Weights of a small class-conditioned image diffusion model.
Model: 48-pixel images, norm groupnorm, widths [96, 96, 192].
Data: trained on crops of objects in photos (Visual Genome), 31.5 epochs.
Rows from block 5, named by matrix and row number. Rows with one number belong to one channel. Each number is 128 + 32 x the weight over its row's rms, rounded and kept within 0 to 255. All counts start at 0. After the name is the row's rms in percent of the matrix's.
# convs0: first 3x3 conv (model.mid.0.convs.0.weight, 192x192x3x3, standardized in use), inputs 44-54, a 3x3 kernel for each
# convs1: second 3x3 conv (model.mid.0.convs.1.weight, 192x192x3x3, standardized in use, transposed), outputs 44-54, a 3x3 kernel for each
convs0.81 103 [164 213 121 127 207 146 125 163 145 137 152 102  94  90 155  92  85 131  77 133 154  79 189 154  75 124  85 113 168 138 133 112 145 128  93 118 147 134 159 106 120 124  91 104 143  92 158 187  63 113 152 114 134 133  64 149 153 141 151 150 100 187 101 103 174 171  97 123 168  94 137  81 173 130 150  83 201 182 107 122 172 107 118 121 109  72  80 178 168 194 121 172 142 111  83 146  71 129 133]
convs1.81 111 [104 151  81 137 130  80 110 127 136 142 129 139 157 154 136  93 127 115 166 167 125 163 126 160 184 237 168 129 135 131 112 157 149 147 175 152 121 146 168 118 115 143 116 126 163  57  51 103 166 151 130 159 146 122 131 136 151 153 148 157 147  57 129 156 127  41  76 114  98 148 122 121  50 130 154 147 173 124 176 164 122 153 138 109 127 130 102 157 118 144 144 103 130 117 142 152 122 100 137]
convs0.82 105 [119 173 128  90 102 111 189 127 133 140 119 149 145 119 137 119 148  72 118 103 112 126  93 109  68 103 101 112 128 108 111 183 123 112 172 120 184 118 123 144 135 167 122 175 220 154 152 182 177 135 160 157 156 101 197 193  87 122 113 123 158  73 127 161 122 175 138 140 128 151  91 118 128 115  93 121 133 169  69 162  83  92 221 118  77 158 137 110 193  67 153 199 154 176 141 129  87 133  83]
convs1.82 084 [130 121 134 142 157 150 143 103 116 131 147  94 136 115  79 145 123 138 121 165 135 120 154 155 114 149 152 119 164 127 189 104 138 138 141 175 141 132 136  95  88 107 113 103  92 150 136 124 110 107 113 108 137  89 135 146 137 179 129 151 133 148 205 173 129 142 125 143 178 139 137 129 120 202 131  96 163  83 138 155  49 127 182 153 135 123 128 150 125 130 122 134 146 108 126  91 103 102 119]
convs0.83 104 [114 130 108 160 121 144 178 101 176 118 117  93  90 113  96 122 125 110  31 146 164 100 133 154 102 126 111 108 116 158  64 106  69  77 118 120 168 187 138 138 209 146 151 107 117  95  98 140 118 151 116 102  98  75 107 148 152 144 142 125 139 109 157 131 132 218 129 103 169 101 206 164 119 145  92  98 153 148  54 117 126 112 135 165  56  83 112  79 146 161 153 146 178 131 186 112  90 142 108]
convs1.83 065 [ 93  96  83 110 131 120 148 144 148 151 131 148 111 125 147 116 117 118  87  86  80  69  98 146  92 154  99 101  67 134 120  87  71  77 136  73 138 124 140 110 117 129 121 108 107 124 131 138 130 221 128 189 199 157 145 153 172 159  98 146 141 133 114 105 104 116 130 176  88 136 164 135  49 112  73  69 142 111 117  90  74 162 141 141 154 156 161 116 108 127 129 134 136 118 161 130 173 162 129]
convs0.84 097 [118 126 101 106 102 103 115 179 144  64 124  84 125 117 153 154  40 219 131 116 120 102 129 113 141 204  91 203 173 162 121 124 127 105 139  83 147 124 109  97 103 123 110  98  95 128 122  69 168 144 144 126 143 162 144 120 137 120 109 111 140 192 227  99 152 111  95 124 131 101 114 139 140 133 178  59 114 135 141 169 121 186 111 189 163 166 154  79 183 197 146 120 157 155  79 131  41  99  86]
convs1.84 124 [118 145 138 144 164 102 129 177 124 111 108 118 107 113 146 148 133 104 138  86 144 110  89 146 139 197 136 102 119  93 102 142 227 153 146 106 132 138 104 164 146 124 151 160 149 118 128 144 111  90  71  72 129 108 198 205 127 128 165 159 193 162 137 130 156 164 140 135 141 101  99 108 162 116 124 120 100 132 150  61 150  97 102  94 113 134  58 154 132  67 130 132 149 202 130 113 127 102 136]
convs0.85 098 [136 133 122 140 115 132  92  85 110 142 167 168 108 117 163 127 133 143 138  58  89 148 129 109 184 126 100 155 148 118 133 101 115  80 111  96 161 188 129 192 185 161 191 191 161 112 101 110 115 107  98 137 166 140 140 151 120  91 107 105  99 131 108 175 115 120 151 139 128 123 129 157 174 152 126 143 150 146 188 123 112 171 119 107 171 145 127 177 182 156 135 128 166 135 152 137  86  68 108]
convs1.85 074 [173 183 155 175 184 135 146 130  95 122 126 127 152 166 190  67  81 153 155 170 130 144 159 128 141 141 133 139 166 138 180 170 141 183 180 139 139 130 143 155 154 140 147 142 142 154 176 141 156 165 144 153 185 147 104 140 160 140 148 197 135 131 168 147 128 167 183 197 200 203 170 156 192 197 177 176 201 197 166 173 197 126 124 159 125 131 154 114 129 134 157 137 136 159 138 139 178 144 125]
convs0.86 097 [109 168 139 100 125  72  74 170 124 131 114 114 130 108 142 105 130 166 156 205 130  91 122 105 105 145 131 143 164 175 173 180 164 201 176 171  95  76 143 119  78 128 171 123 160 118 149 120 171 143 189  84  96 144 138 129 169 177  96 122 115  88 167 150 135 128 139 131 141 171 155 143 106 166 115 136 196 112 111 146 119  71  76 133  92  67 126  76 113 125 106  65 110 149  81 152 184 138 156]
convs1.86 109 [104 118 127 125 178 131 141 153 150  93 112 105 116 136 102 130 152 115 113 106  90 139 117  95 168 117  61  93 151 126 141 167 137 158 127 117 125  80 111  86  67 114 106  83 116  99 114 107 153 185 121 176 170 129 133 125 117 179 155 154 168 155 126  50 134  86  67 147  70  58 120  80 116 123  97 153 183 159  97 142 141 129 137 164 122 149 111 110 176 140 156 150 101 145 186 140 129 136 150]
convs0.87 096 [130 137 138 132  67 139 123  78 131 154 120 117 130 115 137 113 159 164 150 107 135 135 100 130 137  73 107 118 118  99 130 111 165 101 115 107  90 126 133 118 108 136 160 143 155 212 139 146 139  83 119 153 107 140 104  75  78  62  79  86 115 166 225 201 108 162 169 115 112 157 119 116 143  99 136 160 154 150 155 122 190  99  99 100 178 201 139 138 161 112 148 134 114 133  81 111 134  92 136]
convs1.87 116 [124 102 155 149 146 143 187 108 116 105 128 173  91 131 158  81 121  87  96 118  93  75  90  60 133  95 140 123 128 172  95 134 170 132  66 149 147 128 113 141 123 142 152 103 160 135 157 133  91 135 102 102 104 113 145 160 205 145  76 119 144 121 126 138 174 136 104 113 104 154 100 124 172 121  99 154  93 101 117 162  68  97 121 148 148  73 101 169 156 148  71  99  98 136 124  95 144 177  72]
convs0.88 097 [108 125 104 139  57 103 163  88 144 125  67 104  93 105 103 128 124 103 100  18 101  95  59 159 126  87 143 154 148 101 162 161  90 102 103 121  89  80 152 105  89 134 142  97 105 162 158 108 170  90 128 160 137  97 149 182 145  94 128 118  81 156 144 152 120 121 143 157 128 111 123 162 187 166 156 158 151 143 169 153 135 129 179 151 133 143 102 121 151 112 126 135  65  87 116 124 145 151 145]
convs1.88 127 [144 147 135 128 122 161 176 142 163  91  96  91  85 114  97  83 122 111 122  98 115 134 140 149 131 107 149  85 183 181 154 218 185 141 179 147 120 174 148 112 166 130 100 159 129 145 207 174  96 160 153 112 139 150 110  94 101 117  95 150 158  87 147 112 215 139 109 178 132  79 112  96  69 121  80  99 106  81 150 109 107 111 104 154 136 109 152 108 103 152 154 120  53 196 174  89 163 185  96]
convs0.89 111 [114 135 161  97  91 106  69 156  89 120  99  88 146  97 173 108 115  95 151  91 101 108 103  66 137 135 108 130 169 147  95 125 136 146 189 109 139 116 120  99 124 139 126 221 121  87  85 114  95 128 128  87  78 138 132  97 131  97 130 114 119 196 122 118 129 118 132 140 125 172 136 148 172 129  54  96  86 127 137 125 125  84  66 123 137 136 119 131 145 186 122 115  52 112 118  50 155 166 134]
convs1.89 083 [115 109 139 111 138 130 123 148 128 125 143 132 142 167 136 151 180 132  98 135 133 127 148  94 104 114  90 148 207 107  91 108 110 167 126 103 130 132 135 122 133 143 130 150 142 139 188 144 138 112  92 131 143 128 186 157 135 155 130 140  91 100  80 128 105 125 112  90 114 107  79  97 154 123 119 132 126  98 126  60  30  89  96  97  93 117 111 120 139 140 126  87 123 121 128 155 121 109 134]
convs0.90 097 [135 121  84 115 129 102  92 118 137 104  91 134 156 151 148 164 147 121 155  98 102 138  83 134 135 111 133 174 192 109 125 186 153 101 132 105 143 116  83 121 160 101 126 188 190 144 196 105 108 149 133  73 148 101 118  95  77 171 165 166 141 126 136 106 136 135 126  98 152 143 144 137 119 118 141 147 134 137 104  51 107 119 141 104 145 108 102 149 105 126 112 223 168 155 164 134 148 164 141]
convs1.90 141 [139 108 116 161 204 124 173 127  97 133 140 136 162 151 109 109 119 104 155 149 121  90  92  83 153 151 111 136 125 154 137  49 186 201 100 143  73  72  79 117 109  75 153 152 109 147 162 128 150 141 158 194 117 104 150 163 168 115 116 113 137 136  90 188 217 191 145 170 113 150 122 141 142 188 103 108 125 115  44 117  74 123 138  89 161 178 118 150 166 176 138 151  53 104 106  67 146 172 111]
convs0.91 100 [111 175  98  88 148  96 102 131 142 132  95 106  94 106 165  86 133 169  84 108 109 120  99  93 147 135 105 132 127 113 107 132 131 148 133  89 147 113  98 179 136 149 137 126 125 149 125 164 201 182 178 122 163 103 164 166 159 150 186 189 127 127 142 156 171 137 186 163 163 128 143  99 108 109 125 144 144  68  94  95 143 162 163 144 250 222 185 139 182  86 107  99 106 211 157 206 101 161 114]
convs1.91 131 [137 134 132  98 202 153 137 115 104 175 169 167 148 134 162 162 115 141 153 139 146 118 136 127  90  92 120  91 139  81 107 173 194  94 167 132 149 152 128 144 139  98 147 158 125 171  89 134 182 164  67 167 160  92 163 206 182 105  83 151 130 105 140 217 169 196 138 110  81 181 103  49 181 116 109 187 178 118 103  89  95 101 136 150  92 129 114 164 140 146 189 126  50  99 104  64  83 183 100]
convs0.92 099 [126  99 186 138 107 178  90  67 147  85 126 154 119 147 136  69 138 137 119 118 144  83 165 169 133 135 188 124 123 123 185 131  99 101 122  96  99 104  90 163 111 119  91 135 123  77 177 139 125 109 121 134 136 162 188  99 116 164  98  77 120 131 117 136 163 176 122  89 176 174 120 150 154 118  64 120 153 145 138 108 136 108  94 202 172 155 196 110 134 199 133 141 142 108 113  50 108 164 121]
convs1.92 083 [135 160 147 104 141 124  90 133 128 129 123 114 154 101 121 104  85 159 107 182 167 128 140 143  95 135 146 173 143 186 161 143 122 121 119 152 142 140 124 158 129 143 125 132 159  90 154 107 128 169 147 149  89 126 112 137 134 104  97 110 129 122 130 217 190 119 197 255 210 200 175 121 165  87 108 133  96 158 149 119 101 159 154 127 130 105 169 177 173 191 150 109  88 139 166 109 116 154  75]
convs0.93 107 [166 159 157 124 165 147 122 129  90 101 127 100 114 217  99 100  98 115  76 127 186 167 154  73 125 138 113 151 125 124  78  84 140  97 100 135 136 125 112 112 150 127  97 184 143 169 138 137 125 147 170  65  90 131  64 113 159 110 114 125  87 150 166 155  47 122 131  58 112 146  99  97 170  85 174 155 139 112 161 139 131 104 121 184 114  88 147 144 184 137 108  93 100 105 124 113  99 116 100]
convs1.93 099 [108 110 100 113 149 120 150 134 141 164 150 146 149 149 125 129 148 130 214 114 103 172 109 102 169 115 115 171 162 142 146 155 119 124 159 128 112 110 111 101 110 124 140 139 125 109 111 166  90 118 128 148 162 104 172 187 142 116 118 179  79 116 132 128 123  88 104 164 157 150 157 183 118  79  77 165 145 221  96 102 111 161  81 117 128 134 110  91 127 145 157 111  92 132 149 119 148 161  87]
convs0.94 090 [155  90 141 175 117 157 138 100 133 170 130 138 124 125 127 106 168 141 138 166 172 162  96 150 182 101 140 143  97 176 157 104 164 116 145 145 123 128 142 136 139 140  91 108  93 137 160 156 109 173 120 123 157 148 141 139 103 123 129 119 108 128 104  82 100 110 127 161 149 136 160 137 188  95 131 147 157 161 131 131 192 153 171 179 101 118 123 142 159 192 161 148 116  93 162  93  95 107 102]
convs1.94 149 [ 98 141 157  90 112  76 103 145 112 100 108  97 104 105  82 142 142 160 150 162 149 156 180 122 153 107 185  97 161 125 102 152  92 128  34  65 123 118  93 104 134 106 112 130 126  94 134 106 101 109 136 108  84  81 137 121  44  76 151 110 168 149 124 131 124  75 171 149 132 118  90 146 115 108 138  75 141 167 123 171 170  71 130 135 134 129  69 104  97  97 124 146 131  90 136 165  91 110 138]
convs0.95 100 [174 152 184 127 111 145  86 137 163 108  99 104 154 132 133 142 112 131 120 182 110 141 167 165 101 139 168 152 141  97 123 154 147 163 167 161 149 143 124 136 135  98 143  86 120 137 115 116 151  65 146 138 122 145 143 153 174 106  79 158 139 100 112  95 117 150 158 133 178 171 142 146 158 158 128 111 120  95 144 150 128 132 158 202 181 136 165 110 109 195 129  95 165 134 106 155 177 141 141]
convs1.95 095 [152 128 106 147 179 156 118 107  83 158 135 111 127  89 117  96  82  86 149 143 157 127 142 157 104  88 117 151 143 123 163 235 184 108 191 176 157 150 162 130 148 172 134 122 158 107 106 142 113 188 136 130 156 153 136 121 162  71  76 137 146 122 160 203 115 145 158 122 204 123 159 145 174  91 110 105 101 155 135 103  95 116 131 139 120 158 157 108 156 164 120 116  85 108 128 125 128 117  85]
convs0.96 100 [110 118 159 127 138 151 219 122 178 175  99 106 131 136 156 162 154 137  86  66 145 142  96 147 162 135 182 122 106  89 202 194 127 124  96 115 138 154 172 105 172 115 148 142 148 118 105 146 120 134 133 182 173 118 191 152 156  71  95  86  90 119  92 145 100 112 150 145 158 229 151 158 144  87 123 142 135 129 123  89 141 136 136 123 148 135 132 168 124 156 127 148 163 127 117  76  87 128  99]
convs1.96 095 [107 120 153 126 147 117 109  75  72 100 154 136 115 122 115 110 140 103 161 112 153 100 148 162 128 169 130 190 162 177 135 162 191 194 203  84 132 122 138 119 114 158 137 126 138 108 109 171 130 169 152 110 121 156  82  94 103 122 133 108 130 151 168 104  91 120  60  71 104 104 142 177 174 178  80  82 118  45 198 158  91 107 131 132 108  87  71 138 105 112 150 139  98 159 159 150 160 133  84]
convs0.97 093 [139 135 181 143 101 139 152 113 124 141 142 139 150 151 147 138 129 116 133  91 169  91 103 129 123  91 122  87 120 152 162 146 163 125 143 166 126 117 146  99 146 168 143 124 124 120 120 179 130  90  82 119 101 174 132 212 171 155 115  94  88  84 114 113  93 114 143 133 121 128 124 219 160 153 175 111 102 106 134 111 136 136 163 189 110 120 184 130 157 255 100 142 165 117 105 160 136 124 140]
convs1.97 139 [ 97 147 110  33 150 109  79  91  75  93 141 135  84 100 131  99 139 121 135 107 108 183 139  68 101 203 171  56 113 166 116 139 122 112 153 127  80 114 138 129 146 146 119 155 146  63 171 104 153 151 176  97 131 143 135 146 109 103 120 128  83 138 112 117 109 108 125  80 133 165 117  59 116 147 197 172 175 127  99 139  97  67  50  81  75 135 141  75 151 129 135 135 171 112 168 166  79 101 139]
convs0.98 104 [172 111  88 111 185 140 141 161  98 139 151 121 122  97 179 149 129 138 124 108 138 151 145 118 174  85 102  99  89  98 129 167  87  76 103 133 126 133 148 142 160 114 186 142 124  97 145 151  90 146  89 151  80 140  94 210 169 133 133 167  79 112  73 132 112 151  65 144 118 122 108 145 142 164 125 170 183 170 119 113  93 179 174 103 133 139 180  87 124  99 175 158 110 141 113  98 147 112  71]
convs1.98 100 [119 118 107 140 181 122 179 167 103 110 129 131 151 121 160  95  95 121 115 151 147 105 150 142 149 116 132 119  92  52 162 131 183 115 132 201 149 136 152 144 108 107 189 151 125 131 127 126  96 157 141 172 159  80 195 216 212 157 216 172 137 179 170 134 255 245  64 135 145 100 128 150 114 137  63  78  47 109 120 125 130 190 144  99 191 170 115 172 176 109 148 189 108 120 139 141 137 134 125]
convs0.99 098 [147  75 167 172  96 172 128  74 165 100 109 125 114 149 128 145 107 127 132 108 103 151 126 200 125 145 149 179 127 207 111  80 194 105 175 175 142  98 133 141  68 150 124 143 128 145 116 139 148  98 132 109  77 129  93 123 123 119 162 104 170 133 130 100  89 118 113 148 124 159 129  85 157 136  85 103 126 116 123 179  99 126 106 176 155 181 119 157 148 124 153 123 127 206 109  69 166 124  93]
convs1.99 062 [ 93 121 127  90 137 132  86 136 141 139 103 129 102  98 100 126 108 126  74 103  96 114 105 100 104 133 111  80  62  80  88 121 157 154 114  86 126 130 145 133 122 124 131 152 150  84 147 136 138 136 151 103 134 145 131 116  63 128 107  68 134 157  78 125 162  96 135 147 103 122 136  89 186 132 105 169 145 172 161 112 127 124 117 128 135 113 125 110 107 148 147 113 109 121 140 143 141 133 115]
convs0.100 091 [119  64  77 129 129 148 162 110 148 129 142 123 110  86 116 115 136 134  54  85 108 123 139 160 111 160 121 149 153 141 164 136 131 130 101  85 104  91 139  75 133 177 131 158 172 148 107 128 118 137 104  77  51  97 102 156 169 124 121 159 109  59 140  85  91 116 120 129 138 177 128 158 129 139 134 152 185 171  66 113  80 176 114 109 181 129 127  85  91 129 162 125  99 164 140 136 159 119 124]
convs1.100 102 [109 106 137 102 121  92 162 136 150 123 142 143 145 132 133 109 119 142 105 109 119  96  99 103 126 111 109 120 100  53 132 156 151 141 143 147 134 132 125 111  88 122 152 126 109 118 190 201 120 169 237 138 173 170 165 173 187 125 114 116 169 121 110 158 135 145 160 151  93 144 163 110 101 124  82 160 155 143 196 120 136 153 140 135 159 138 117 161 111 147 154 157  96 134 152 102  85 126  77]
convs0.101 103 [ 56 124 105 116  76 167  66 103 151 125 105 162 114  97 101 114 118 146  99 119 127  85  90  86  80 128 198 177 163 135 134 150 192 128 147 153 169 157 119 114  73 135 115 109 137 104 161 130 109 160 132 169 161 199 138 234 180 164 118 139 145 211 137 127  79 187 141 150 189  93 112 171 107 157 106 121 112  94 127  96 102 149 184 124 116  80  66 149  68 168 111 115 123 132 189 139  99 160 104]
convs1.101 102 [133 191 198 164 169 165 120 168 182 144 162 138 133 122 112 124 109 136 145 173  78 126 204  71 107 123 112 171 163 182 132 164 167 145 218 167 129 108 135 121 107 125 125 123 148 144 130 137  97 125 143  73 110 128 137 128  77  77  77  70 123  87 117 172 173 156 146 159 135 117 101 117 148  38  45 141 162 214 129 148 111 130 127  94 155 135 129 132 104  81 142 149 147 152 152 158 119 131 164]
convs0.102 079 [166 155 158 197 164 146 238 210 232 132 116 145 144 173 139 131 149 117 129 133 144 106 181 122 159 124 120  99 126 163  80 108 142 114  67 112 119 167 150 174 134 203 161 179 163 141 113 160 118 112 151 134 146 119 144 138 120 178 194 143 156 162 148 106  80 140 131 143 191 134 140 150 159 116 164 127 155 169 173 110 156 123 129  85 142  60 125 115 138 199 125 181 127 113 186 106 146 143 109]
convs1.102 037 [ 98 105 100 109 113 113 130 104  88 106  99 110  93  86  78 128 117 116  94 112 116  62  93 140 105 113 133 112 122 136 143 150 105  91 130 107 111 115 134 112 112 141 126 151 159 180 176 147 201 217 182 176 158 162 123 186 120 115 152 137 110 155 148  99 109  34  68  96  95  92 139 132 163 183  94 120 139 142  88 114  63 166 135 131 134 143 105  89 131 127 184 156 151 206 178 137 180 145 173]
convs0.103 106 [158 159 110 124 156  92 101  97 126 120 113 149 121 131  94 120 115 115 124 119 111 126 100 202 102  41 131 109  99 107 130 144 124 139 142  93 105 119 138 118 170 117 109 138 100  66 184 132 122 146 149  81 127  77 113 142 141 114  96  77 135 107  98 195 102 120 167 180 119 129 151 127 106 149 169  99 103  66 173  89 117  64 146 144 115 140 163 114 133  82 135  79 149 129  74 134 187  92 121]
convs1.103 065 [121 141 139 100 118 139 128 140 127 132 138 128 101 139 143  95 118 144 154 141 157 147 144 144 112 130  79  51 134 159 101 113  87  81  71  83 142 130 138 134 138 169 135 145 169 131 148 158 157 174 150 125 126 129  89 132  79 176 194  64 132 100  69  75 147  96 104 133  50 147 179  92 162 168 178 195  88 151 164  93 137 139  95  79 113  88 141  69 122 135 131 132 123 169 178 146 123 169 161]
convs0.104 100 [149 149 119 164 182 137 117 166 118 138 169 139  90 102 144 145  89  69  66  84  85 119 153 121 127 109 153 144 164 140  91 115 106  95 121 126 147 191 187  84 144 200  87 121 159 125 126 130 127 164 132 125  85 120 197 188 191 127 101 161 130 128 117 128 166 128  73 138 156 124 148 108  98 125 128  78 157 129 102 151 131 107 114 179 130 143 198 107 123  96 170 131 100 153 156 160 111  97 134]
convs1.104 094 [130 126 130  90 125  91 121 101 128 129 131 137 172 141 109 152  98 121 124 163 126 138 141 164 161 148 166  83 127 125  99  90 158 131 201 174 144 155 142  96  93  65 100  89  92 168 150 146 164 124 173 108  96  95 123  98 138 169 170 150 150 122 117 133 124  99 106  74  91  89  94  25 135  87 102 142  47 176 145 132 113 123 103 122  96 140 112 130 151 143 150 143 115 145 119  95 188 168 156]
convs0.105 093 [102  85  75  53 105  80 130  70 107 154 117 118 125 135 136 177 181 140 135 108 107 155 149 122 145  90 130 201 150 106 164 115  99 149 112 137 111 115 106  99 121  92 112  99 134 156  64 102  74 115 116 144 129 136 116 152 116 105  58  90 152 146 170 159 159 145 175 154 136 112 123 104 139 146 176  88 101  89 132 101 172 144 156 150 145  57  38 239 145  88 110  96 144 153 124 116 131 127 136]
convs1.105 138 [158 132 159 183 133 119 170 102 105 112 109 129 115 115 126 118 143 125 161 160 152  96 127  88  43 135 131 155 182 134 137 122 188 135 129 126 149 182 135 128 157 170 151 146 179 110 152 154 161 164 121 116 176 104 112  88  71 122 136 124 135 121 138 190  76 121 188 162 144 166 133  57 120 110  90 143  66  75 217 102 120 110 113 108 150 143 132 180 159 139  94 160 144  85 101 109 125 183 125]
convs0.106 101 [114 191 135 134 155 130 122 105 119 120 122 118 122 162 171 136 142 159  87  78  43 174 154 113 157 134 143  96 153 148 126 179 147 124  99  63 119 127 150 138 157 155 125 112  81 123  72 110  90 132  61 110 150 141 172 139 130 103 134 165 142  99  98 132 138 161 118  75 105 152  63  88 178 190 200 195 130 147 130 111 102 131  58 108 130 199 154 174 150 140 104  87 115  72 145 150 106 168  93]
convs1.106 111 [154 136 105 117 167 125 124 115  97 134 124 115 171 149 155 139 132 171 148 145  87 110 121 104  96 130  97 142 193 134 187 146 143 100 138 162 140 140 167 114  94  86 142 120 116  81  87 100 152 155 122 167 134 121 119 186 177 126  73 116 126 120 102  77 158 111 129 126 107 100 129  94 166 153 156 140  68 107 118 111 164 210 187 162 126 139 157 155 125 107 151 143 117 105 118 142 112 126 107]
convs0.107 108 [ 91 106 137  96 164 166  74 132  85  81 188  79 176 127 117 107 137 198 170 109 117 149 125 122  95 162 119 120 131 113 189 159 155 115 188 171 132 174 148 127 140  95 102 123 106 182 208 135 110 167 213 106  33 113 112 187 123 108 110 192  99 118  80 122 214 157  78 196 106 132 166  96  68  99 119 158 179  88 169 125  88 155  64 103  71 126 146 147  50 162 160 149 159 162 135 172  76  74 138]
convs1.107 082 [144 163 151  94 161 141 116 113 121 121 126 104 154 122 133 161 118 122 159 121 137 159 138 156 167 135 120 141 129  76 144 110 132 167 133  89 118 128 154 122 102 146 128 148 138 135 157 157 164 120 162 123 104 100  68  98 133  91 129 147 115 158 153 164 138 130 116 124 133 108 102 105  68 121  95  94  86 108 148 123 212 137 128  88 137 151 129 176 145 125 144 116  71 108  74  61 101 134 109]
convs0.108 107 [141 178 136  97 150 176 129 130 130 115  90 147  97 110 102 133 130 109  94 172 150 154 161 123 152 143  77  70 125 124  97 155 143 101  79 135 124 121 114 113  86 141  91 111 124  63  80 141  99  61  56 117  73  95 107 146 127 157 103 121 146 135  90  79 180 173 122 165 125 177 139 135 144  84 149  89  92 138 107  98  65 103 164 159  76 126  84 150  79  98 115 100 112 107  71 160 166  96 110]
convs1.108 075 [136 128 141 104 130  96 107 127 127 140 149 142 169 152 171 126 129 134 116 121 154 139 136 112 138 128  72 150 110 121 159 120 121 114 145  67 143 152 145 123 141 152 134 162 154 168 189 160 159 160 164 178 159 134 151 152 106 137 144 174 146  96  92  60 148 190  89 160 173 169 219 147 129 128 117  69 140 138  31 123 172 175 168 106 188 149 137 154 115 132  99 116 129 112 143 141 103 164 139]
convs0.109 104 [124 106 186  82  75 143 107  92 139 108 116 109 102 188 145 144 126 102 107  92 142 188  52 142 123 100 112 157 136 107 144 101 111 170 163 163 140 174 157 124 166 136 152 123 177 162 153  78 156 126 100 143  95 190 132 100 112 144 155  50 111  97  91 144 194 128 149 159 149  91 136 133 123 123  98  72 103 153 108 161  91  58  91 150  97  79 118  82 170 147 156 121 108 134  96 133 128 122 132]
convs1.109 092 [102 151  94 108 158 109  92 108 104 145 160 132 137 137 131 135 109 134 177 140 115 123 104 101  84 160 172 197 195 180 178  93 109 146 143  92 115 114 132 119 111 131 105 114 123 130  79 139 122 128  66 141  80  93 138 230 166 116 140 100 105  92 108 173 167 153 241 191 136 170 141 148  80  92 128 116 151 139 163 210 155 144 146 141 158 141 140 146 176 139 183 124 127 126 104 123 101  90 153]
convs0.110 099 [110 150 111 143 137 133 147 200 128 171 136 134 123 158 154 159  93 148 118 198 123 121 172  39 120  87 114 101 151  98 126 127 121  87 124 149  95 108 127 105 137 116  77 130 116  98 109 129 119 194 224 187 192 118 149  84  66 191 140 187  50 163 119 116 152 151 141 187 159 168 170 164 153 130 113  41 124 144  95 115 145 126 162  72 172 159 140 103 119 127 157  91  74 124 127 145 154 103  69]
convs1.110 121 [145 134  97 102 149 135 109 139 173 111 101 113 108 139 127 119 125 125 154 137 148 100 125 121 118 126 114 163 110 108 201 182 102 164 125 116 131 103 148 123 107 105 120  96 126 117  97 173  87 107 118 163 154 100 107 117  64 199  96  81 182 174 112 155 144  91  53 123 143 144  98 120 145 134  92 160 150 176 114  97 162 141  99 145 143 128 116 110 118  91 109 168 103  73 122 128  87 112 107]
convs0.111 108 [178  90 147 164 119 131 167 159 154 131 142 106 131 132 156 158 174 120  90 143 172  88 118 124 180 187 143 109  83 118 174 143 110 150 154 117 156 148 149 158 152 163 135 161 182 111  46 132  76 176  90 165 114 122 114  81 106 119  92 102 176 123 165 123 133 165 116 119 109  98  96 152 128 130 107 150 118 117 114 177  92  40  81 120 127 123  93 109 154 173  29 121  86  75 101 123  89 101 124]
convs1.111 063 [130 100 145 133 139 161 123 157 140 127 110 119 146 144 141 150 136 149 146 152 134 158  98  90 135 120  57 149 108 104 158 155 117 193 138  81 135 131 131 152 128 114 136 127 134 121 124 109 129  91 155 142 131 123  83 101 122 118 146 109 137 125 134  89 172 142 129 107 114 113 167  81 138  23 116 215 138 178 132 136  86 172 132 167 184 157 118 178 151 126 137 132 138 129 115 142 132 180 161]
convs0.112 096 [108 116 127 112 107 145 114  91 106 136 117 114 141 187 120 156 186 183 110  97 141 177  89 180 114  59 135 161  97  94 117 112 116 154 123 128 133 144 109 108 152 154  73  54  86  92 144 107 182 210 124  87  92 133 124 148 116 136 177 125  30 104 159 109 132 154 149  85 109 170 145 122 141 162 127 126 142  99 168 150 137 142  83 101 124 210 157  83 115 164 111 166 139 111 145 154 168 109 138]
convs1.112 138 [139 113 139 152 130  95 164 165 133 132  76  92 104 109 123 120  81 115 157 149 145 163 197 132 129 141 174 115  84  67 135 114  86 182 175 164 114 126 159 116  95 116 119  92  98 117 132 106 123 122 110 140 155 156 105 107 118 120  83  50 114 135 123 162 100  74 122 194 111 129 178 193 124  99  89 179 160 105 159 163 135  94  70  90  80 114 119 129 117 117 126  83 112  83 101  78 104 144 112]
convs0.113 099 [ 88 118 155  99 111  65 124 141 130  83  92  82 109 120 141 109 136 120  98 101 103 161 113  77 221 136 142 123 150 137 101 120 111  82  11  81 170 148 112 168 169 184 191 178 138 103  51  68 125 112 136 143 103 171 128 140 144  84  75 101  95 130 168 116 113 105 114 103 165 123 125 169 153 145 156  89  98  86 117 124 185 181 195 187 102 156 156 113 120  70 106  94 107 154 179 136 136 203 122]
convs1.113 090 [ 93 156 174 114 179 149 105 130 144 136 119 107 109  99 107 115 120 142 137 137 120 123  79  84 171 105 114 102 165 101  47 105 124  94 166  65 119 121 144  67  91 123  88  99 149  92 145 144  91 181 193 102 136  93 183 144 127 135 118 119 155  96 144 133 128 133 161 217 154 140 111 176  82 117 156  78  80 128  93  78  69 109 117 120 155  91  84 100  27  74  91 128 133 132 149 171 118 153 124]
convs0.114 104 [116 142 120 123 103 181 144 109 126 117 120 167 127 120 112 114 145 138  78 165  86 103 111 122 156  93 122 110 170  89  77 131 101  43  97 108 149 174 138 129 152 174 200 198 242 141 130  69 110 128 179 104  84  58  84 123 146 165  85 118 176 125 108 170 115  95  99 162 120  97  72  85 175 163 141 160 142 121 143 134 164  85 102 101 145 147 164 188 160 127 139 162 155  94 170 134 112 200 160]
convs1.114 049 [128 137 146 106 138 121 124 114 121 141 132 140 127 157 151 135 134 115 115  83 140 102 117  93 144 105 109 146 116  62 172 169 111  75 139 133 149 150 151 163 163 172 157 156 161 125 135 109 153 170 170 114 130 150 121 113 117 156 102  90 155 122 143 166 148 165  21 101 151 155  79 168 128 119 134 157 107 137 116  45  68 157 124 160 106 109 139 108  90  96 163 128 142 159  85 127 137  89 133]
convs0.115 090 [ 95 137  80  84 129 112  67  82  97 104 169 151 121 137 107 138 129 136 159 163 124  75 111 147  65  81  51 145 139 165 118 110  87  99  79  71 109 127 154 146  80  88 112  78 127 103 136  98  86 148 101 134 124  66 103 173 168 101 114  75 170 172 151 128  78  75 156  81 149 155 148 122 134 160 134  91  65 163 115 108 195 145 157 159  81 158 134 118  87  66  93 179 147  95 119 167 129 121  77]
convs1.115 117 [126 148 144  97 166 110 141 181 143 136 136 106 121 105  90  88  88 106 131  91 114 139  90 113 183 158 137  98 113 100 144 138  60  70 133  66 134 153 152  71 105 130 112 138 137 138 129  65 115 153 168  99  89  78  63  80  93  72 160 133  96  77 148 120 128 119 164 188 162 154 153 105  72  52 159 169 118 134 188 141 101 166 164 149 110 112 142 100  70 109 137 122 143 141 125 162 137 146 176]